A small contrastive image-text model, trained from scratch: encoder depths [3, 6, 6], text encoder width 128.
Rows from block 11 of the image encoder of a small contrastive image-text model, named by matrix and row number. Rows with one number within an expert belong to one neuron, the router's apart. Each number is 50 + 15 x the weight over its row's rms, rounded and kept within 0 to 99. All counts start at 0.
After each expert's rows are labels from the 100 images, of 14976, where the router gives the expert most weight on average: "strongest on" is what is common among them. Only what is clearly more common there than usual is listed. The data: photos with spoken descriptions (Open Images, Localized Narratives). In brackets: how many of the 100.
# router: router (encoder.blocks.11.mlp.router.weight, 32x256, trained with AdamW), inputs 64-127
# up: expert up (encoder.blocks.11.mlp.up, 32x256x256), inputs 64-127
# down: expert down (encoder.blocks.11.mlp.down, 32x256x256, transposed), outputs 64-127

# expert 11
router.11:49 53 33 36 42 31 63 60 88 44 50 78 87 52 22 37 58 58 53 53 46 60 78 41 35 36 70 32 71 42 72 52 74 48 41 56 65 37 27 45 69 43 56 82 74 62 44 55 42 63 49 46 49 40 26 52 72 24 45 51 57 50 57 52
up.0:42 32 47 63 71 50 52 72 47 47 44 79 39 63 64 50 33 67 52 62 66 53 45 63 53 81 44 73 62 33 18 68 58 44 35 75 25 38 72 45 56 57 40 70 73 65 50 87 45 42 39 27 21 38 47 67 65 64 58 30 26 60 64 34
down.0:51 76 40 42 15 70 43 45 56 63 33 11 56 49 25 58 60 62 64 45 18 73 52 68 45 28 19 66 60 52 53 56 37 51 48 46 62 34 18 41 50 51 49 39 24 70 74 53 67 34 27 60 41 38 68 64 41 79 36 77 56 37 49 65
up.1:37 61 43 19 43 61 29 66 51 69 40 60 40 65 54 45 54 67 65 59 51 32 55 11 47 49 53 73 65 29 31 30 11 56 54 72 48 39 52 59 53 65 39 44 17 34 62 54 64 44 31 25 64 30 37 33 65 67 51 54 51 53 65 38
down.1:25 39 55 35 74 46 31 48 67 40 34 27 29 68 51 31 24 73 43 66 61 42 65 50 35 38 57 46 55 55 44 47 44 20 29 69 74 62 34 43 62 59 51 46 60 65 52 48 65 60 70 48 58 76 67 43 57 43 14 32 54 57 22 60
strongest on: text has "color" (30)

# expert 27
router.27:75 37 52 50 37 49 64 52 45 52 60 21 62 41 54 47 61 50 40 77 65 76 57 45 19 64 56 44 61 53 45 49 58 40 31 58 61 56 31 35 31 43 62 50 57 68 33 54 61 45 44 56 45 36 31 56 71 44 52 56 35 70 36 77
up.0:62 33 41 47 35 82 53 54 53 51 30 51 31 28 39 62 61 50 54 84 56 46 56 65 47 28 64 36 53 68 62 68 44 62 60 57 41 56 59 24 57 41 46 40 37 14 52 77 42 72 56 50 64 35 45 31 16 37 40 63 65 33 48 57
down.0:67 56 48 75 27 36 78 40 48 51 51 65 50 52 50 50 59 83 46 57 58 57 61 31 40 56 47 53 81 52 55 57 41 44 39 60 41 60 65 65 57 45 54 29 44 44 50 35 33 32 65 19 64 49 42 55 60 51 63 36 54 70 29 33
up.1:70 59 15 61 39 21 31 54 53 64 44 75 43 38 33 60 40 54 61 51 44 57 71 60 51 00 40 55 60 31 40 49 84 76 42 69 41 78 56 29 56 44 55 61 61 56 71 23 27 57 74 51 55 74 53 55 60 77 42 35 38 51 45 52
down.1:47 55 59 46 34 73 56 43 22 57 75 65 49 40 79 46 73 42 63 24 55 42 49 60 43 51 66 48 23 75 56 46 65 62 36 46 43 53 48 36 41 58 43 42 43 38 37 47 84 38 37 46 51 35 61 46 40 53 47 45 57 59 72 57
strongest on: text has "wearing" (41); text has "smiling" (38); text has "woman" (37)

# expert 20
router.20:57 61 55 36 29 48 51 64 28 51 53 52 69 39 39 46 60 43 49 67 57 47 53 51 30 78 35 34 59 45 45 68 46 47 52 63 35 43 35 22 79 32 63 37 55 15 54 47 60 72 41 59 37 52 65 45 34 56 62 67 39 31 57 68
up.0:47 38 67 59 59 60 69 56 54 56 58 39 48 71 52 43 32 78 63 65 41 48 54 68 50 62 41 65 58 79 40 48 40 47 30 30 40 44 60 57 53 54 22 46 48 62 30 27 54 80 38 57 76 56 49 25 32 24 74 23 55 66 24 63
down.0:46 43 29 59 19 52 72 32 52 38 39 41 69 58 65 54 44 56 42 65 32 50 60 79 42 61 49 44 60 36 44 47 53 39 36 37 31 63 46 26 39 57 34 74 30 47 67 56 48 34 63 66 30 42 52 22 58 53 53 67 41 40 67 58
up.1:39 41 60 50 63 47 58 64 62 57 22 52 73 51 60 48 80 39 50 25 52 53 48 20 26 75 58 55 32 59 14 59 50 62 23 72 61 36 83 41 58 41 36 42 70 70 46 29 73 45 59 53 75 53 89 57 47 27 58 56 34 26 53 60
down.1:61 38 23 56 51 69 59 13 60 57 58 40 53 53 48 57 59 40 63 41 39 50 55 71 72 58 48 67 65 49 36 73 10 47 59 27 29 50 61 48 55 66 86 43 97 57 36 57 65 19 19 50 44 30 56 54 42 57 44 59 82 32 37 26
strongest on: text has "grass" (30)

# expert 30
router.30:29 48 31 29 62 46 22 40 41 29 45 68 38 45 43 52 32 38 59 47 47 34 41 24 60 25 71 60 56 70 50 72 65 51 66 55 63 43 48 34 54 66 73 68 36 52 73 41 64 50 51 34 22 38 48 48 51 51 58 58 43 38 50 52
up.0:33 32 18 29 59 58 48 42 48 51 51 57 45 55 34 66 71 46 38 63 38 48 51 57 14 43 55 24 54 38 47 32 41 36 52 71 30 34 71 39 58 59 40 38 55 23 76 58 38 56 41 68 54 19 52 62 54 46 79 46 38 75 56 38
down.0:43 53 60 55 58 47 45 19 59 48 50 40 55 26 50 19 50 52 59 43 60 48 37 23 40 74 25 67 62 47 39 33 49 56 63 53 71 44 68 56 71 54 46 54 58 66 41 23 53 77 40 42 61 59 75 62 51 72 60 68 60 71 52 49
up.1:47 64 37 84 36 32 69 37 87 55 58 36 38 50 28 16 70 19 41 49 37 54 38 71 61 67 78 56 72 44 37 27 35 37 58 50 63 12 62 42 42 47 58 45 40 39 68 37 49 45 84 58 56 43 56 37 43 45 54 81 07 21 57 35
down.1:55 85 66 38 30 44 52 40 60 54 19 64 30 27 38 55 44 61 60 75 55 71 44 45 32 24 32 61 39 30 44 62 52 39 59 31 43 44 39 60 54 58 64 45 43 65 65 40 40 50 50 35 45 40 65 52 47 52 42 15 52 55 75 24
strongest on: text has "trees" (62); text has "water" (57); text has "sky" (52)

# expert 13
router.13:68 43 65 64 07 62 54 68 54 57 60 47 48 55 61 33 72 65 32 66 33 55 61 64 27 55 52 62 75 31 55 24 29 59 36 57 49 57 33 54 58 63 56 57 44 67 41 48 26 55 34 33 48 58 50 47 48 25 48 54 45 36 19 60
up.0:31 60 47 69 59 56 50 29 27 29 45 35 41 53 57 48 60 42 34 55 58 73 48 24 68 00 45 47 36 36 57 52 56 42 32 56 40 35 55 36 44 54 83 31 68 10 33 57 50 51 71 42 61 57 63 49 40 69 47 99 45 53 59 31
down.0:23 51 63 43 55 56 72 32 42 48 35 27 37 47 05 44 54 68 53 54 40 54 66 49 47 39 42 39 46 49 65 36 61 60 52 46 57 57 69 54 51 60 60 53 33 52 32 38 63 62 31 47 49 51 64 30 57 49 54 39 74 33 50 75
up.1:34 34 31 65 55 51 60 56 36 63 69 42 57 55 45 83 50 30 63 46 34 39 50 48 65 50 59 55 49 47 59 55 71 55 42 28 43 31 48 45 43 61 71 50 85 62 62 39 62 56 73 38 28 19 62 40 57 74 37 56 49 44 62 59
down.1:53 56 51 24 36 59 38 50 63 69 76 43 46 53 44 41 73 54 64 38 51 41 57 34 62 27 85 71 58 36 37 45 36 43 37 63 40 50 54 23 67 35 38 60 42 23 43 58 65 39 40 41 49 34 35 54 51 54 36 44 69 65 43 50
strongest on: text has "food" (64); text has "plate" (59); text has "table" (36); text has "item" (28)

# expert 2
router.2:39 54 54 82 50 38 65 31 66 42 45 48 90 48 20 41 52 28 48 34 56 68 80 63 24 60 50 35 50 55 47 51 47 42 32 34 55 43 46 63 23 57 36 37 63 52 58 68 47 53 79 49 45 39 37 69 76 43 40 54 79 46 33 57
up.0:36 52 56 63 61 76 40 60 67 57 42 50 59 48 56 28 70 48 14 63 44 73 66 38 46 59 59 87 56 57 50 57 37 43 55 26 52 50 14 40 48 67 48 67 40 58 49 25 68 49 40 31 47 35 22 53 17 59 59 78 53 43 72 52
down.0:40 10 47 66 54 52 54 57 36 40 71 54 53 61 41 47 58 09 46 45 24 37 72 68 37 44 40 44 33 52 50 44 64 38 26 41 27 62 35 34 43 45 48 42 58 49 69 19 70 59 86 86 61 53 21 21 43 73 60 60 61 52 64 56
up.1:67 43 26 23 17 40 46 82 36 44 62 65 79 41 82 53 24 48 48 51 29 53 59 60 82 49 38 44 71 44 53 19 49 59 77 81 37 48 51 55 37 52 25 62 43 51 19 41 47 66 40 30 62 56 49 85 48 15 38 44 64 69 58 59
down.1:32 56 59 28 46 77 27 23 63 53 46 42 17 38 39 52 27 56 58 55 46 38 36 44 81 43 39 69 85 47 64 47 51 18 41 55 76 38 56 44 55 25 49 80 44 62 48 71 53 43 70 43 26 53 52 58 38 52 17 78 27 50 72 47
strongest on: text has "person" (37); text has "lights" (34); text has "guitar" (30); text has "playing" (29)

# expert 14
router.14:64 58 59 49 42 78 44 33 62 33 45 41 18 14 57 57 38 33 29 22 44 50 54 28 26 74 51 44 49 20 77 63 69 67 37 52 52 53 21 69 64 32 51 46 54 23 48 49 70 45 31 61 52 59 79 67 56 59 54 37 20 62 80 48
up.0:60 49 41 41 45 24 29 79 54 75 36 56 28 58 75 47 28 38 54 37 84 41 60 32 40 24 57 38 59 55 59 41 67 47 45 47 48 26 20 56 38 64 38 38 63 71 43 47 51 56 40 30 43 54 52 49 61 56 44 27 50 71 59 68
down.0:34 34 54 55 53 42 27 48 48 40 46 67 19 55 57 50 57 62 30 32 14 46 85 50 42 56 51 46 60 48 62 36 49 35 41 33 54 67 53 45 57 25 44 46 38 32 65 62 37 51 58 60 45 49 62 37 54 61 49 16 57 63 34 59
up.1:38 67 70 46 34 25 49 39 43 77 44 69 44 27 41 44 36 41 74 97 29 41 44 54 61 27 64 42 66 43 42 58 65 45 33 45 56 51 46 51 51 50 49 78 26 75 68 49 54 29 39 73 27 45 85 62 53 52 55 47 42 14 31 31
down.1:46 52 67 61 41 71 46 40 56 63 49 59 36 68 33 29 41 46 24 51 38 55 35 98 46 63 43 32 49 49 66 20 54 50 40 38 62 47 26 42 46 67 26 54 80 28 38 53 44 59 33 61 41 37 52 57 37 42 68 23 73 40 68 50
strongest on: text has "black" (25)

# expert 23
router.23:39 42 64 31 54 57 41 68 57 62 14 57 75 66 43 48 60 30 33 42 50 33 50 45 48 81 44 30 48 45 44 49 36 70 47 38 27 45 66 64 42 51 45 76 41 52 52 62 49 37 58 70 52 37 41 49 56 48 51 28 74 49 18 61
up.0:42 32 41 77 52 64 67 63 41 35 26 74 55 45 31 59 28 43 30 25 18 64 41 46 58 58 64 67 23 80 60 43 33 75 45 71 48 40 46 43 56 63 52 84 58 33 66 19 59 57 76 42 34 45 71 44 51 68 41 65 40 46 46 62
down.0:51 47 58 45 57 15 52 36 60 43 56 63 70 70 26 56 44 40 46 55 43 56 33 55 50 47 89 55 72 63 59 37 43 35 31 48 52 16 63 44 32 49 53 69 50 66 40 47 68 47 22 56 21 68 34 27 61 58 86 63 28 45 20 38
up.1:55 55 50 64 68 56 44 39 55 62 38 57 89 31 47 59 59 35 39 25 43 64 65 59 67 53 34 39 38 77 57 67 37 23 45 33 59 40 56 84 55 45 43 68 74 36 62 60 43 60 71 52 47 46 63 31 53 67 73 47 49 43 68 31
down.1:47 55 35 45 54 65 27 61 52 34 57 20 39 45 70 41 52 74 54 58 57 18 32 53 49 89 47 37 55 34 25 50 42 41 59 78 39 81 59 52 35 39 52 38 54 32 78 62 46 57 41 50 34 77 65 45 61 63 30 52 25 69 33 63
strongest on: text has "sky" (68); text has "trees" (67)

# expert 19
router.19:19 47 50 72 36 22 61 52 56 67 42 19 55 51 70 56 37 73 56 47 52 65 26 55 76 57 58 54 48 52 37 31 39 49 52 55 61 54 48 62 47 45 39 56 49 83 44 17 47 57 35 15 22 49 18 30 45 40 34 49 49 41 67 64
up.0:63 35 61 43 27 58 38 68 50 52 52 46 44 58 47 55 71 60 62 73 60 56 81 58 38 71 33 65 59 44 38 44 49 48 25 39 52 51 41 38 58 45 76 70 54 19 40 25 49 53 76 47 66 62 32 34 43 84 34 61 58 47 55 30
down.0:71 48 56 60 43 52 44 42 50 63 69 58 32 29 40 63 39 34 52 70 62 60 38 46 56 59 78 50 49 80 39 27 69 33 79 46 57 37 57 53 63 63 45 62 46 99 37 72 33 44 58 56 15 45 32 64 60 56 19 42 36 32 11 47
up.1:60 70 44 62 42 73 61 47 21 83 56 56 52 41 80 47 70 46 60 43 49 78 37 45 66 47 58 41 61 64 60 78 75 42 41 44 35 22 44 51 46 38 42 44 49 73 40 60 61 65 62 21 47 47 41 48 41 41 44 32 40 44 39 68
down.1:41 44 37 57 62 31 62 81 36 50 43 13 67 62 49 50 39 44 35 34 43 75 60 55 30 37 53 69 49 61 56 45 77 62 40 48 50 39 84 46 43 29 36 58 58 63 65 33 10 42 57 73 46 33 36 64 48 33 24 42 25 42 56 56
strongest on: text has "building" (32)

# expert 22
router.22:71 75 55 73 64 43 24 27 71 55 20 89 54 58 46 66 44 26 65 34 35 49 30 37 41 28 57 61 52 70 25 20 49 46 35 51 68 46 58 77 49 46 25 41 37 51 54 68 37 27 56 38 59 42 29 35 67 60 44 32 51 57 42 43
up.0:65 46 70 30 58 59 22 52 47 35 40 43 32 32 50 39 57 51 13 48 66 45 29 68 56 40 68 41 65 47 59 44 39 27 70 55 73 59 47 39 44 66 64 43 61 28 70 35 34 66 68 99 44 67 62 58 51 58 31 63 25 79 32 47
down.0:41 57 68 54 41 61 25 29 40 59 59 49 60 55 67 56 58 55 38 19 52 47 62 50 49 31 41 45 67 46 53 45 88 44 41 34 50 28 48 50 43 51 69 46 65 58 41 33 70 44 64 64 81 72 65 54 32 61 72 37 67 55 39 27
up.1:60 37 66 65 38 60 47 59 30 38 32 34 57 71 48 41 14 43 42 35 56 45 33 50 69 76 35 40 49 63 42 67 54 55 31 63 49 59 43 57 64 52 50 43 60 64 24 58 37 64 43 20 49 63 51 52 69 45 38 49 72 30 49 51
down.1:69 30 56 48 54 37 49 71 42 67 49 50 44 60 39 35 56 20 37 44 59 45 70 45 60 66 51 53 64 37 50 39 21 64 31 76 48 39 79 42 59 65 51 42 69 71 58 47 51 48 37 47 58 39 56 43 51 43 33 57 27 50 44 53
strongest on: text has "standing" (52); text has "wall" (51); text has "man" (42); text has "table" (38)

# expert 26
router.26:53 56 48 60 73 49 55 45 86 41 28 64 57 48 61 56 68 31 56 56 57 57 79 37 15 29 43 51 61 60 60 60 24 71 52 63 51 62 41 57 31 21 45 16 47 48 36 59 32 63 45 58 70 61 81 63 81 48 66 39 61 44 58 54
up.0:42 65 58 59 77 64 44 43 66 37 39 58 34 40 54 53 76 23 65 65 62 50 60 31 69 57 57 76 53 43 72 53 41 34 46 54 45 42 37 84 49 58 42 61 41 46 55 38 55 42 56 62 30 46 57 37 57 43 48 29 60 58 48 30
down.0:65 45 30 53 76 71 32 57 59 35 43 29 54 41 15 41 53 27 49 50 43 49 45 39 41 37 22 47 22 46 65 18 41 33 35 55 25 63 24 97 46 49 39 44 55 54 39 75 43 59 37 32 51 44 54 46 52 50 44 59 66 30 54 57
up.1:62 44 78 59 46 56 62 35 49 67 47 41 42 55 66 54 48 54 55 43 25 34 36 35 62 76 60 62 45 51 67 70 44 49 97 38 42 57 42 30 59 47 50 64 74 66 54 24 65 24 53 60 48 43 61 64 26 61 73 28 62 61 48 43
down.1:61 53 47 48 57 54 61 78 38 52 40 65 52 32 21 54 73 40 65 58 68 55 65 57 77 52 41 44 25 39 53 68 61 58 29 29 55 62 51 51 42 53 39 42 72 35 62 59 27 55 36 30 46 55 44 44 40 54 49 46 51 32 46 61
strongest on: text has "sky" (68)

# expert 8
router.8:34 68 77 44 64 50 42 27 42 25 36 50 59 39 43 58 55 43 34 47 22 79 30 24 71 62 63 17 57 34 68 62 32 78 62 51 51 51 61 79 23 27 25 27 60 45 49 49 35 45 55 65 52 67 59 29 36 63 35 52 61 70 83 40
up.0:31 61 46 33 61 43 60 31 23 48 21 59 65 58 50 82 57 45 33 47 46 70 66 46 63 44 53 50 64 49 51 88 37 47 46 41 37 83 58 50 40 52 72 51 45 57 36 32 62 53 49 38 48 64 71 56 57 54 44 48 19 32 21 58
down.0:41 53 70 46 55 67 58 52 70 61 49 55 37 27 56 40 28 75 51 67 44 63 61 55 72 26 62 39 60 65 44 43 35 37 38 48 63 50 72 59 49 22 28 47 71 29 53 33 71 48 59 62 67 58 23 59 52 39 54 64 81 55 45 45
up.1:43 49 46 61 61 59 31 55 68 71 94 46 39 62 50 47 35 64 42 44 54 47 60 39 79 50 35 58 34 54 41 50 32 40 53 44 26 61 69 48 60 48 75 40 77 49 50 37 35 38 68 41 35 50 47 45 36 67 30 62 48 47 59 42
down.1:45 62 55 66 53 42 19 58 51 42 52 56 41 47 56 41 60 63 56 51 39 57 63 42 29 47 47 50 61 66 32 61 51 54 51 60 43 30 40 36 87 47 56 67 57 68 97 58 51 39 40 49 60 60 50 72 51 44 45 50 54 55 56 63
strongest on: text has "sky" (66); text has "building" (59); text has "windows" (44); text has "buildings" (34)

# expert 21
router.21:33 41 51 65 52 39 39 66 65 51 55 72 57 42 29 54 41 38 58 44 28 34 59 55 46 37 62 53 53 74 64 20 66 47 67 61 52 85 58 48 25 36 63 53 51 65 61 35 47 50 39 50 23 86 41 36 71 61 08 62 63 42 59 20
up.0:66 42 65 60 59 47 71 42 31 62 63 60 53 74 41 59 26 33 55 40 35 47 53 63 63 79 20 39 30 39 52 67 53 63 45 69 49 47 59 59 59 56 47 55 46 37 80 62 65 44 64 43 80 51 58 48 22 47 42 85 48 58 40 44
down.0:62 75 41 74 54 25 45 40 80 38 66 50 53 56 45 25 35 40 61 88 54 46 80 82 37 39 33 73 46 81 66 34 78 48 71 71 51 39 73 52 55 39 44 51 36 52 79 56 52 52 52 09 54 45 51 29 39 53 72 56 39 67 70 57
up.1:35 49 61 49 68 47 32 28 33 36 46 35 39 70 60 60 35 49 43 54 70 28 64 48 52 43 49 48 64 44 43 53 68 39 64 40 29 70 46 39 52 48 85 51 46 41 52 59 29 35 55 53 60 72 32 78 56 44 47 43 81 58 44 46
down.1:44 42 53 66 36 64 51 50 24 59 39 33 46 41 64 33 26 72 54 17 56 59 59 53 35 51 67 53 36 52 44 21 58 16 52 61 35 65 17 64 43 40 43 72 46 37 00 53 48 50 53 51 48 22 47 64 52 38 30 41 70 35 59 60
strongest on: text has "wall" (62); text has "table" (42)

# expert 4
router.4:66 50 53 56 41 73 70 74 34 64 40 62 64 65 48 44 55 43 47 51 38 53 61 56 37 49 38 51 38 38 34 37 45 50 33 49 45 42 38 49 77 46 42 61 37 53 30 48 65 38 18 77 58 36 26 44 46 49 69 38 83 61 33 57
up.0:68 56 43 51 50 35 60 71 42 48 52 34 24 68 38 50 51 75 69 31 44 42 70 48 45 31 40 23 50 71 28 65 67 40 44 27 45 09 45 45 55 66 46 41 79 59 63 64 66 40 35 40 43 70 36 64 56 43 62 38 58 41 40 54
down.0:62 44 49 47 63 24 62 48 41 68 63 59 35 61 49 60 46 50 20 55 57 68 51 43 67 28 14 77 36 49 45 33 24 27 37 63 40 45 37 43 24 54 68 32 66 34 75 57 46 49 49 27 51 42 28 60 48 58 46 61 39 81 34 65
up.1:39 58 51 67 05 46 35 62 60 42 58 39 73 53 51 57 41 43 55 39 58 38 65 46 45 36 60 53 40 25 62 69 49 38 29 69 43 39 85 67 64 56 54 66 36 53 22 78 63 29 70 64 43 42 32 39 62 43 73 47 47 39 47 42
down.1:37 84 46 44 39 31 61 42 40 57 49 68 57 29 56 23 56 68 41 47 82 26 42 37 44 63 16 51 36 36 45 59 55 43 52 41 50 67 43 82 39 46 74 80 56 55 62 64 51 52 54 50 46 42 61 76 23 59 48 60 74 82 54 46
strongest on: text has "white" (32); text has "black" (31)

# expert 24
router.24:62 36 28 58 47 26 42 40 37 44 72 63 36 44 83 34 40 94 33 38 42 22 51 73 59 67 22 65 51 21 72 55 37 42 68 67 38 54 75 36 59 66 46 68 48 36 34 53 50 42 25 62 74 45 68 40 19 61 66 40 45 85 69 49
up.0:40 50 78 40 75 66 62 44 51 35 52 67 35 87 23 61 56 52 62 47 39 66 66 58 34 73 48 63 57 34 44 52 69 88 33 67 50 52 42 54 54 38 58 81 79 45 49 81 50 56 51 34 56 53 41 53 24 43 59 63 54 37 55 51
down.0:26 57 67 52 61 47 40 36 50 35 51 63 43 38 35 67 40 67 35 57 38 36 50 49 34 29 33 44 57 34 58 37 45 55 65 59 32 40 63 51 42 22 48 59 54 47 44 36 72 52 62 65 65 51 42 64 60 50 30 58 56 36 45 48
up.1:47 60 12 69 47 68 41 77 56 42 59 31 47 39 57 37 48 51 46 24 43 57 65 49 50 45 60 60 69 56 64 40 40 51 43 73 86 64 43 69 54 60 50 52 55 37 14 50 68 45 53 58 24 47 76 39 71 62 43 42 75 45 67 22
down.1:36 51 57 39 55 47 65 27 56 42 75 38 30 63 42 48 59 54 64 60 62 30 44 73 73 26 60 48 43 38 48 59 44 36 50 30 34 45 62 41 15 49 23 45 59 72 39 54 59 23 60 46 36 62 34 63 56 28 63 35 36 59 57 40
strongest on: text has "trees" (54); text has "road" (35); text has "car" (30); text has "cars" (28)

# expert 18
router.18:30 63 47 52 64 43 43 68 65 46 73 29 48 41 77 88 60 59 67 47 47 57 49 40 25 56 49 75 70 29 64 40 69 39 41 49 39 50 30 47 38 76 37 33 41 56 47 51 55 62 27 51 63 63 50 48 54 36 47 60 34 56 69 42
up.0:60 45 30 57 31 64 41 52 35 69 39 35 40 48 56 47 62 80 55 69 43 13 47 59 68 63 18 39 58 87 55 50 50 42 78 51 35 18 51 82 50 10 50 40 52 39 65 45 45 79 43 51 62 61 58 71 58 51 51 62 31 68 60 68
down.0:18 72 34 55 61 52 38 17 30 59 41 22 28 44 57 50 24 42 58 58 57 56 30 42 72 71 37 54 80 59 45 59 37 37 56 62 48 50 52 29 63 67 43 52 46 54 63 45 44 64 63 52 55 37 72 57 46 29 56 84 47 56 69 44
up.1:49 30 62 49 41 28 64 19 26 35 55 56 73 69 33 45 67 44 69 44 59 54 49 13 51 59 40 66 63 46 24 81 47 61 45 64 37 70 41 58 64 41 48 52 51 21 54 59 57 38 67 39 53 70 61 48 59 35 71 63 34 45 50 52
down.1:72 49 42 56 21 26 23 66 68 57 48 65 55 52 69 52 38 93 32 59 55 61 34 47 31 55 47 46 66 34 44 69 36 64 58 64 33 66 50 19 59 46 17 53 74 67 51 21 52 86 44 61 59 58 22 62 58 50 31 50 46 56 61 45
strongest on: text has "wall" (54)