Rows from block 8 of the image encoder of a small contrastive image-text model, named by matrix and row number. Rows with one number belong to one neuron. Each number is 128 + 32 x the weight over its row's rms, rounded and kept within 0 to 255. All counts start at 0. Numbers have three digits each.
After each neuron's rows are labels from the 100 images, of 14976, where the neuron reaches its highest value: "strongest on" is what is common among them. Only what is clearly more common there than usual is listed. The data: photos with spoken descriptions (Open Images, Localized Narratives). In brackets: how many of the 100, against the usual share in percent.
# fc1: MLP up (encoder.blocks.8.mlp.fc1.weight, 768x128), inputs 0-127
# fc2: MLP down (encoder.blocks.8.mlp.fc2.weight, 128x768, transposed), outputs 0-127

fc1.665:138098135148144151118167123154144127151115213115141099176123137122182124097148129120103126131158119171084097154083135076117137165130136091122111110103143071080103178129148181091115155144174141089135166134139164152139134150090121143149086167104143086166151122124212173159177008150150071115088146085174129144128087128068097175101162146121173135093116161177147108125114062139129093116138
fc2.665:146097134167176072065194169110075124191066120141068134098134139153138139137166129123137137088147100124097130082137135116185087133108124149082129167167084101132112158101101114115115106169119138163113084131158200119119113068156104074093151159151102077163105146131181148146113157117157114114119130150064133108114084156122197094056126131189119112142061066148149129116143146140079108137105
strongest on: text has "sky" (69 vs 24.3); text has "trees" (65 vs 26.8); text has "grass" (33 vs 9.8); text has "plants" (26 vs 9.9)

fc1.73:169089113170142105120070182171056111118135102090124187118103085070120138170095168160141125069100144171206122125122131172134146160169121099135126090141131134120125102156093141170177141141091152113095160126096131098128165121115086169147146145159176074114100151175133105197090124182120111149162121073079088161125127110119142153073100101073120146101173158185153114086184106113133145169126
fc2.73:123134138123096057086113071096063136145118165163112103148165164165144165119164105105112133128151183122140129130074139099151126071138095061191101130107150139189106131202111114189147183116193137142141146161154126121155121093110187067090152151136170171141150129156164136090098132147146096136090067061122125146098109164170170178112139128155121143155106182162080113087128130114153156145150
strongest on: text has "buildings" (27 vs 10.9)

fc1.487:134159142110203082126115167138124120136171170109108128059134142109100105110048149105136111133198082120183097102111167140123134178170080134143156100121114151132114089155150135111101176142056167114125169123086149084107110106182162176108148143154139197154151183128132141151110163165137123139179154131139140128099139131086132164099118160117149111065171130107121156120045209100088136143075
fc2.487:130083122181138131155115154140190119124077145163118121102120206101088113187133141063154140073105126070123148141092113110100168159142119181115115180156155171161107137136112110049189067153128175141115127096174127188119163065064122187118122136127066158138102124143152158109102117147110130169115133125138104184088160097138165140082172141100144106097077117094101127119134181138118148175124
strongest on: text has "buildings" (27 vs 10.9)

fc1.634:137102090061090101143073167175178168087136106085081138144093130148177112106119215085071132143159119100175116093131102125160132097146102152143160094131131077108155127159190114120116151126119110128163118180126106083189070174149101114130105147142150134137111139170077094209058107098117086185147122139123113131198145114154129157142159141079128136134170135111155153127111198149134129121092
fc2.634:198127117140128086149144137152108163137137172138138175172168154118151124167157151131131118102137121154185097125181114166140076123164139121123172194044125127096117099076113081137160108144078095099130094172077126161082139154124150048086105177153192109154127095134081115123195162116097099098103108140112149156115134117102158127146089146092082124154107062149197118175171084119151128122159
strongest on: text has "buildings" (28 vs 10.9)

fc1.596:110060094137181149142110052132137141144112116147102080080150080141105152161142099157142142116058101092112111156131170128110102092112143138128170137085148079099065122109162109110111135172218151127116121118103154148142144100054158148065158117151091104104091101134116117142108130104130092063124122187174124141126147123147167145114160158109021143175139050124145133133108108188134132146159
fc2.596:079113163122135132076164106135122196066145110116162157122089123131208132184163177091108155128184103126084087154066117105105140166150078124119129176212086116114149132125140131120074105134155138116134098107101060117114157126173103091112118155114108148117055156130131091137116075158110108131090174179156172120095174046113132102128167122122098100116154139128172112162151117125111157098072
strongest on: text has "sitting" (33 vs 14.9)

fc1.702:174096106139129159134075078093135078139126118139140143081102118120141113109128078090206125100111129115139115128162152072109202097126087092119157093124101127119122129211130084157137171117118188091173185161172125108086076108145073144116115139100107056110209184135121104172087145079123153120116138082172155130082120159116104143133122120112160128134112105102149093211160128143172116102143
fc2.702:142135157139134069149124078111127151151116128128156094148129136141212108091142080104183156133072145130146130124172110097144107099113070145125184156121142107100137154071105090160161086083139216118074102139138108119153193051097141130145150133105098165149101139076098121141170100166106150101060083122140138166106098131128120151102107136113171157189161153170107069149164161124062149143081
strongest on: text has "sitting" (66 vs 14.9); text has "table" (63 vs 13.1); text has "people" (53 vs 22); text has "wall" (47 vs 20.4)

fc1.532:107105191115142163190168158042142150144109236169075126146121129141106141156068097109148150121132134097120129111102125156099172177115125116169125100134143124125091121099133221103080115132118129097119157106099144097187097111123129119129132150154106195148118098137149125108104109121133129056179110113173147172138119064158115132139069159096162214103129110085107094158156090155114122123160
fc2.532:104157143108137154056144163068183079165106103097125144182027115127106133121110170119124159046149119133101128092123119059136166148134134118142177126157092115116180148178136107098130144079140151151101087173118073158101120095142105088109091111073127137098106109177138127145165142116121120146104158172144088111087073074139107175117138075108180134060138180129110148131138105166150134173131
strongest on: text has "buildings" (29 vs 10.9)

fc1.292:122096139149074122145132124136112038110075099112143165131165148050133213142118063113109126132207134118078162145130108100142141132142152121136150074181121092116086118160126162086108163097117140140098163121103106127138127136041090096154132148159117187099120156079133107116078132157105163102134103110124160109166128130156062128169117071082077105146073153115119112187144160117107126163177
fc2.292:107156219138105097091154147140146115078195109070178141175135121124186060151126150127158082156101196116165125168118092178159128130107139132177140155121098102125101110112115095163092145121128127093197051110083130089132074120122145157120127094132145109133106128130183128116141106145112081133165136143087158103156078096133147063128113092091187157137055139163116120160140080131173093103131
strongest on: text has "sky" (57 vs 24.3); text has "trees" (55 vs 26.8); text has "building" (30 vs 8.7); text has "road" (26 vs 8.1)

fc1.325:184148118203144095150051086136106143098162131105089078146132132177098175144113098157104134097087098065123138131115062158101128175171097123106111109133142066131125131104137119154102162112121090130096110143116087170189104094141176115204078101148116094130137132138122116104168129167176157155177139114117138164073117151189121118190072077114136100166086134102098099134130129141101087064135
fc2.325:125163145166133162099145126149137109111110128094142152169183141140113062088166110128148099118136169157095115155138137195075100059188126128158111101100120064113174159087080100107079081142156158137083110176184072149093089117153114100127126132178141126125153095150174181123095162107201071126147162151118122204128122098080134171194139162176125132147114153094128131106122167132158100140109
strongest on: text has "buildings" (27 vs 10.9); text has "water" (26 vs 7.9)

fc1.224:075108102147094138119148092142102139147117157142062133088121148127117066120132119114114146103095142130075131111122149153193168166122143168119144083072142118090121117140120108130103161133132121081174156120138158176116127161111139171114159139162133133052180199151218081126137061121120106132131162097174161127146091099164134159077128086121106089075137052110150117077127200097145118076184
fc2.224:117108181134135092067108185125179109156145127105106137063146187216188155132096118078117121089175116145126090174171105121117212101162122102110136135169119137141117174073174074174132137138116163123101142118107145145154141102115071108130082140141081094161057128108153123104132092177168122118145135170087173145111078122113119137077110159084135126154140148182136129130178137137118087136181
strongest on: text has "sitting" (47 vs 14.9); text has "table" (42 vs 13.1); text has "chairs" (31 vs 6.8)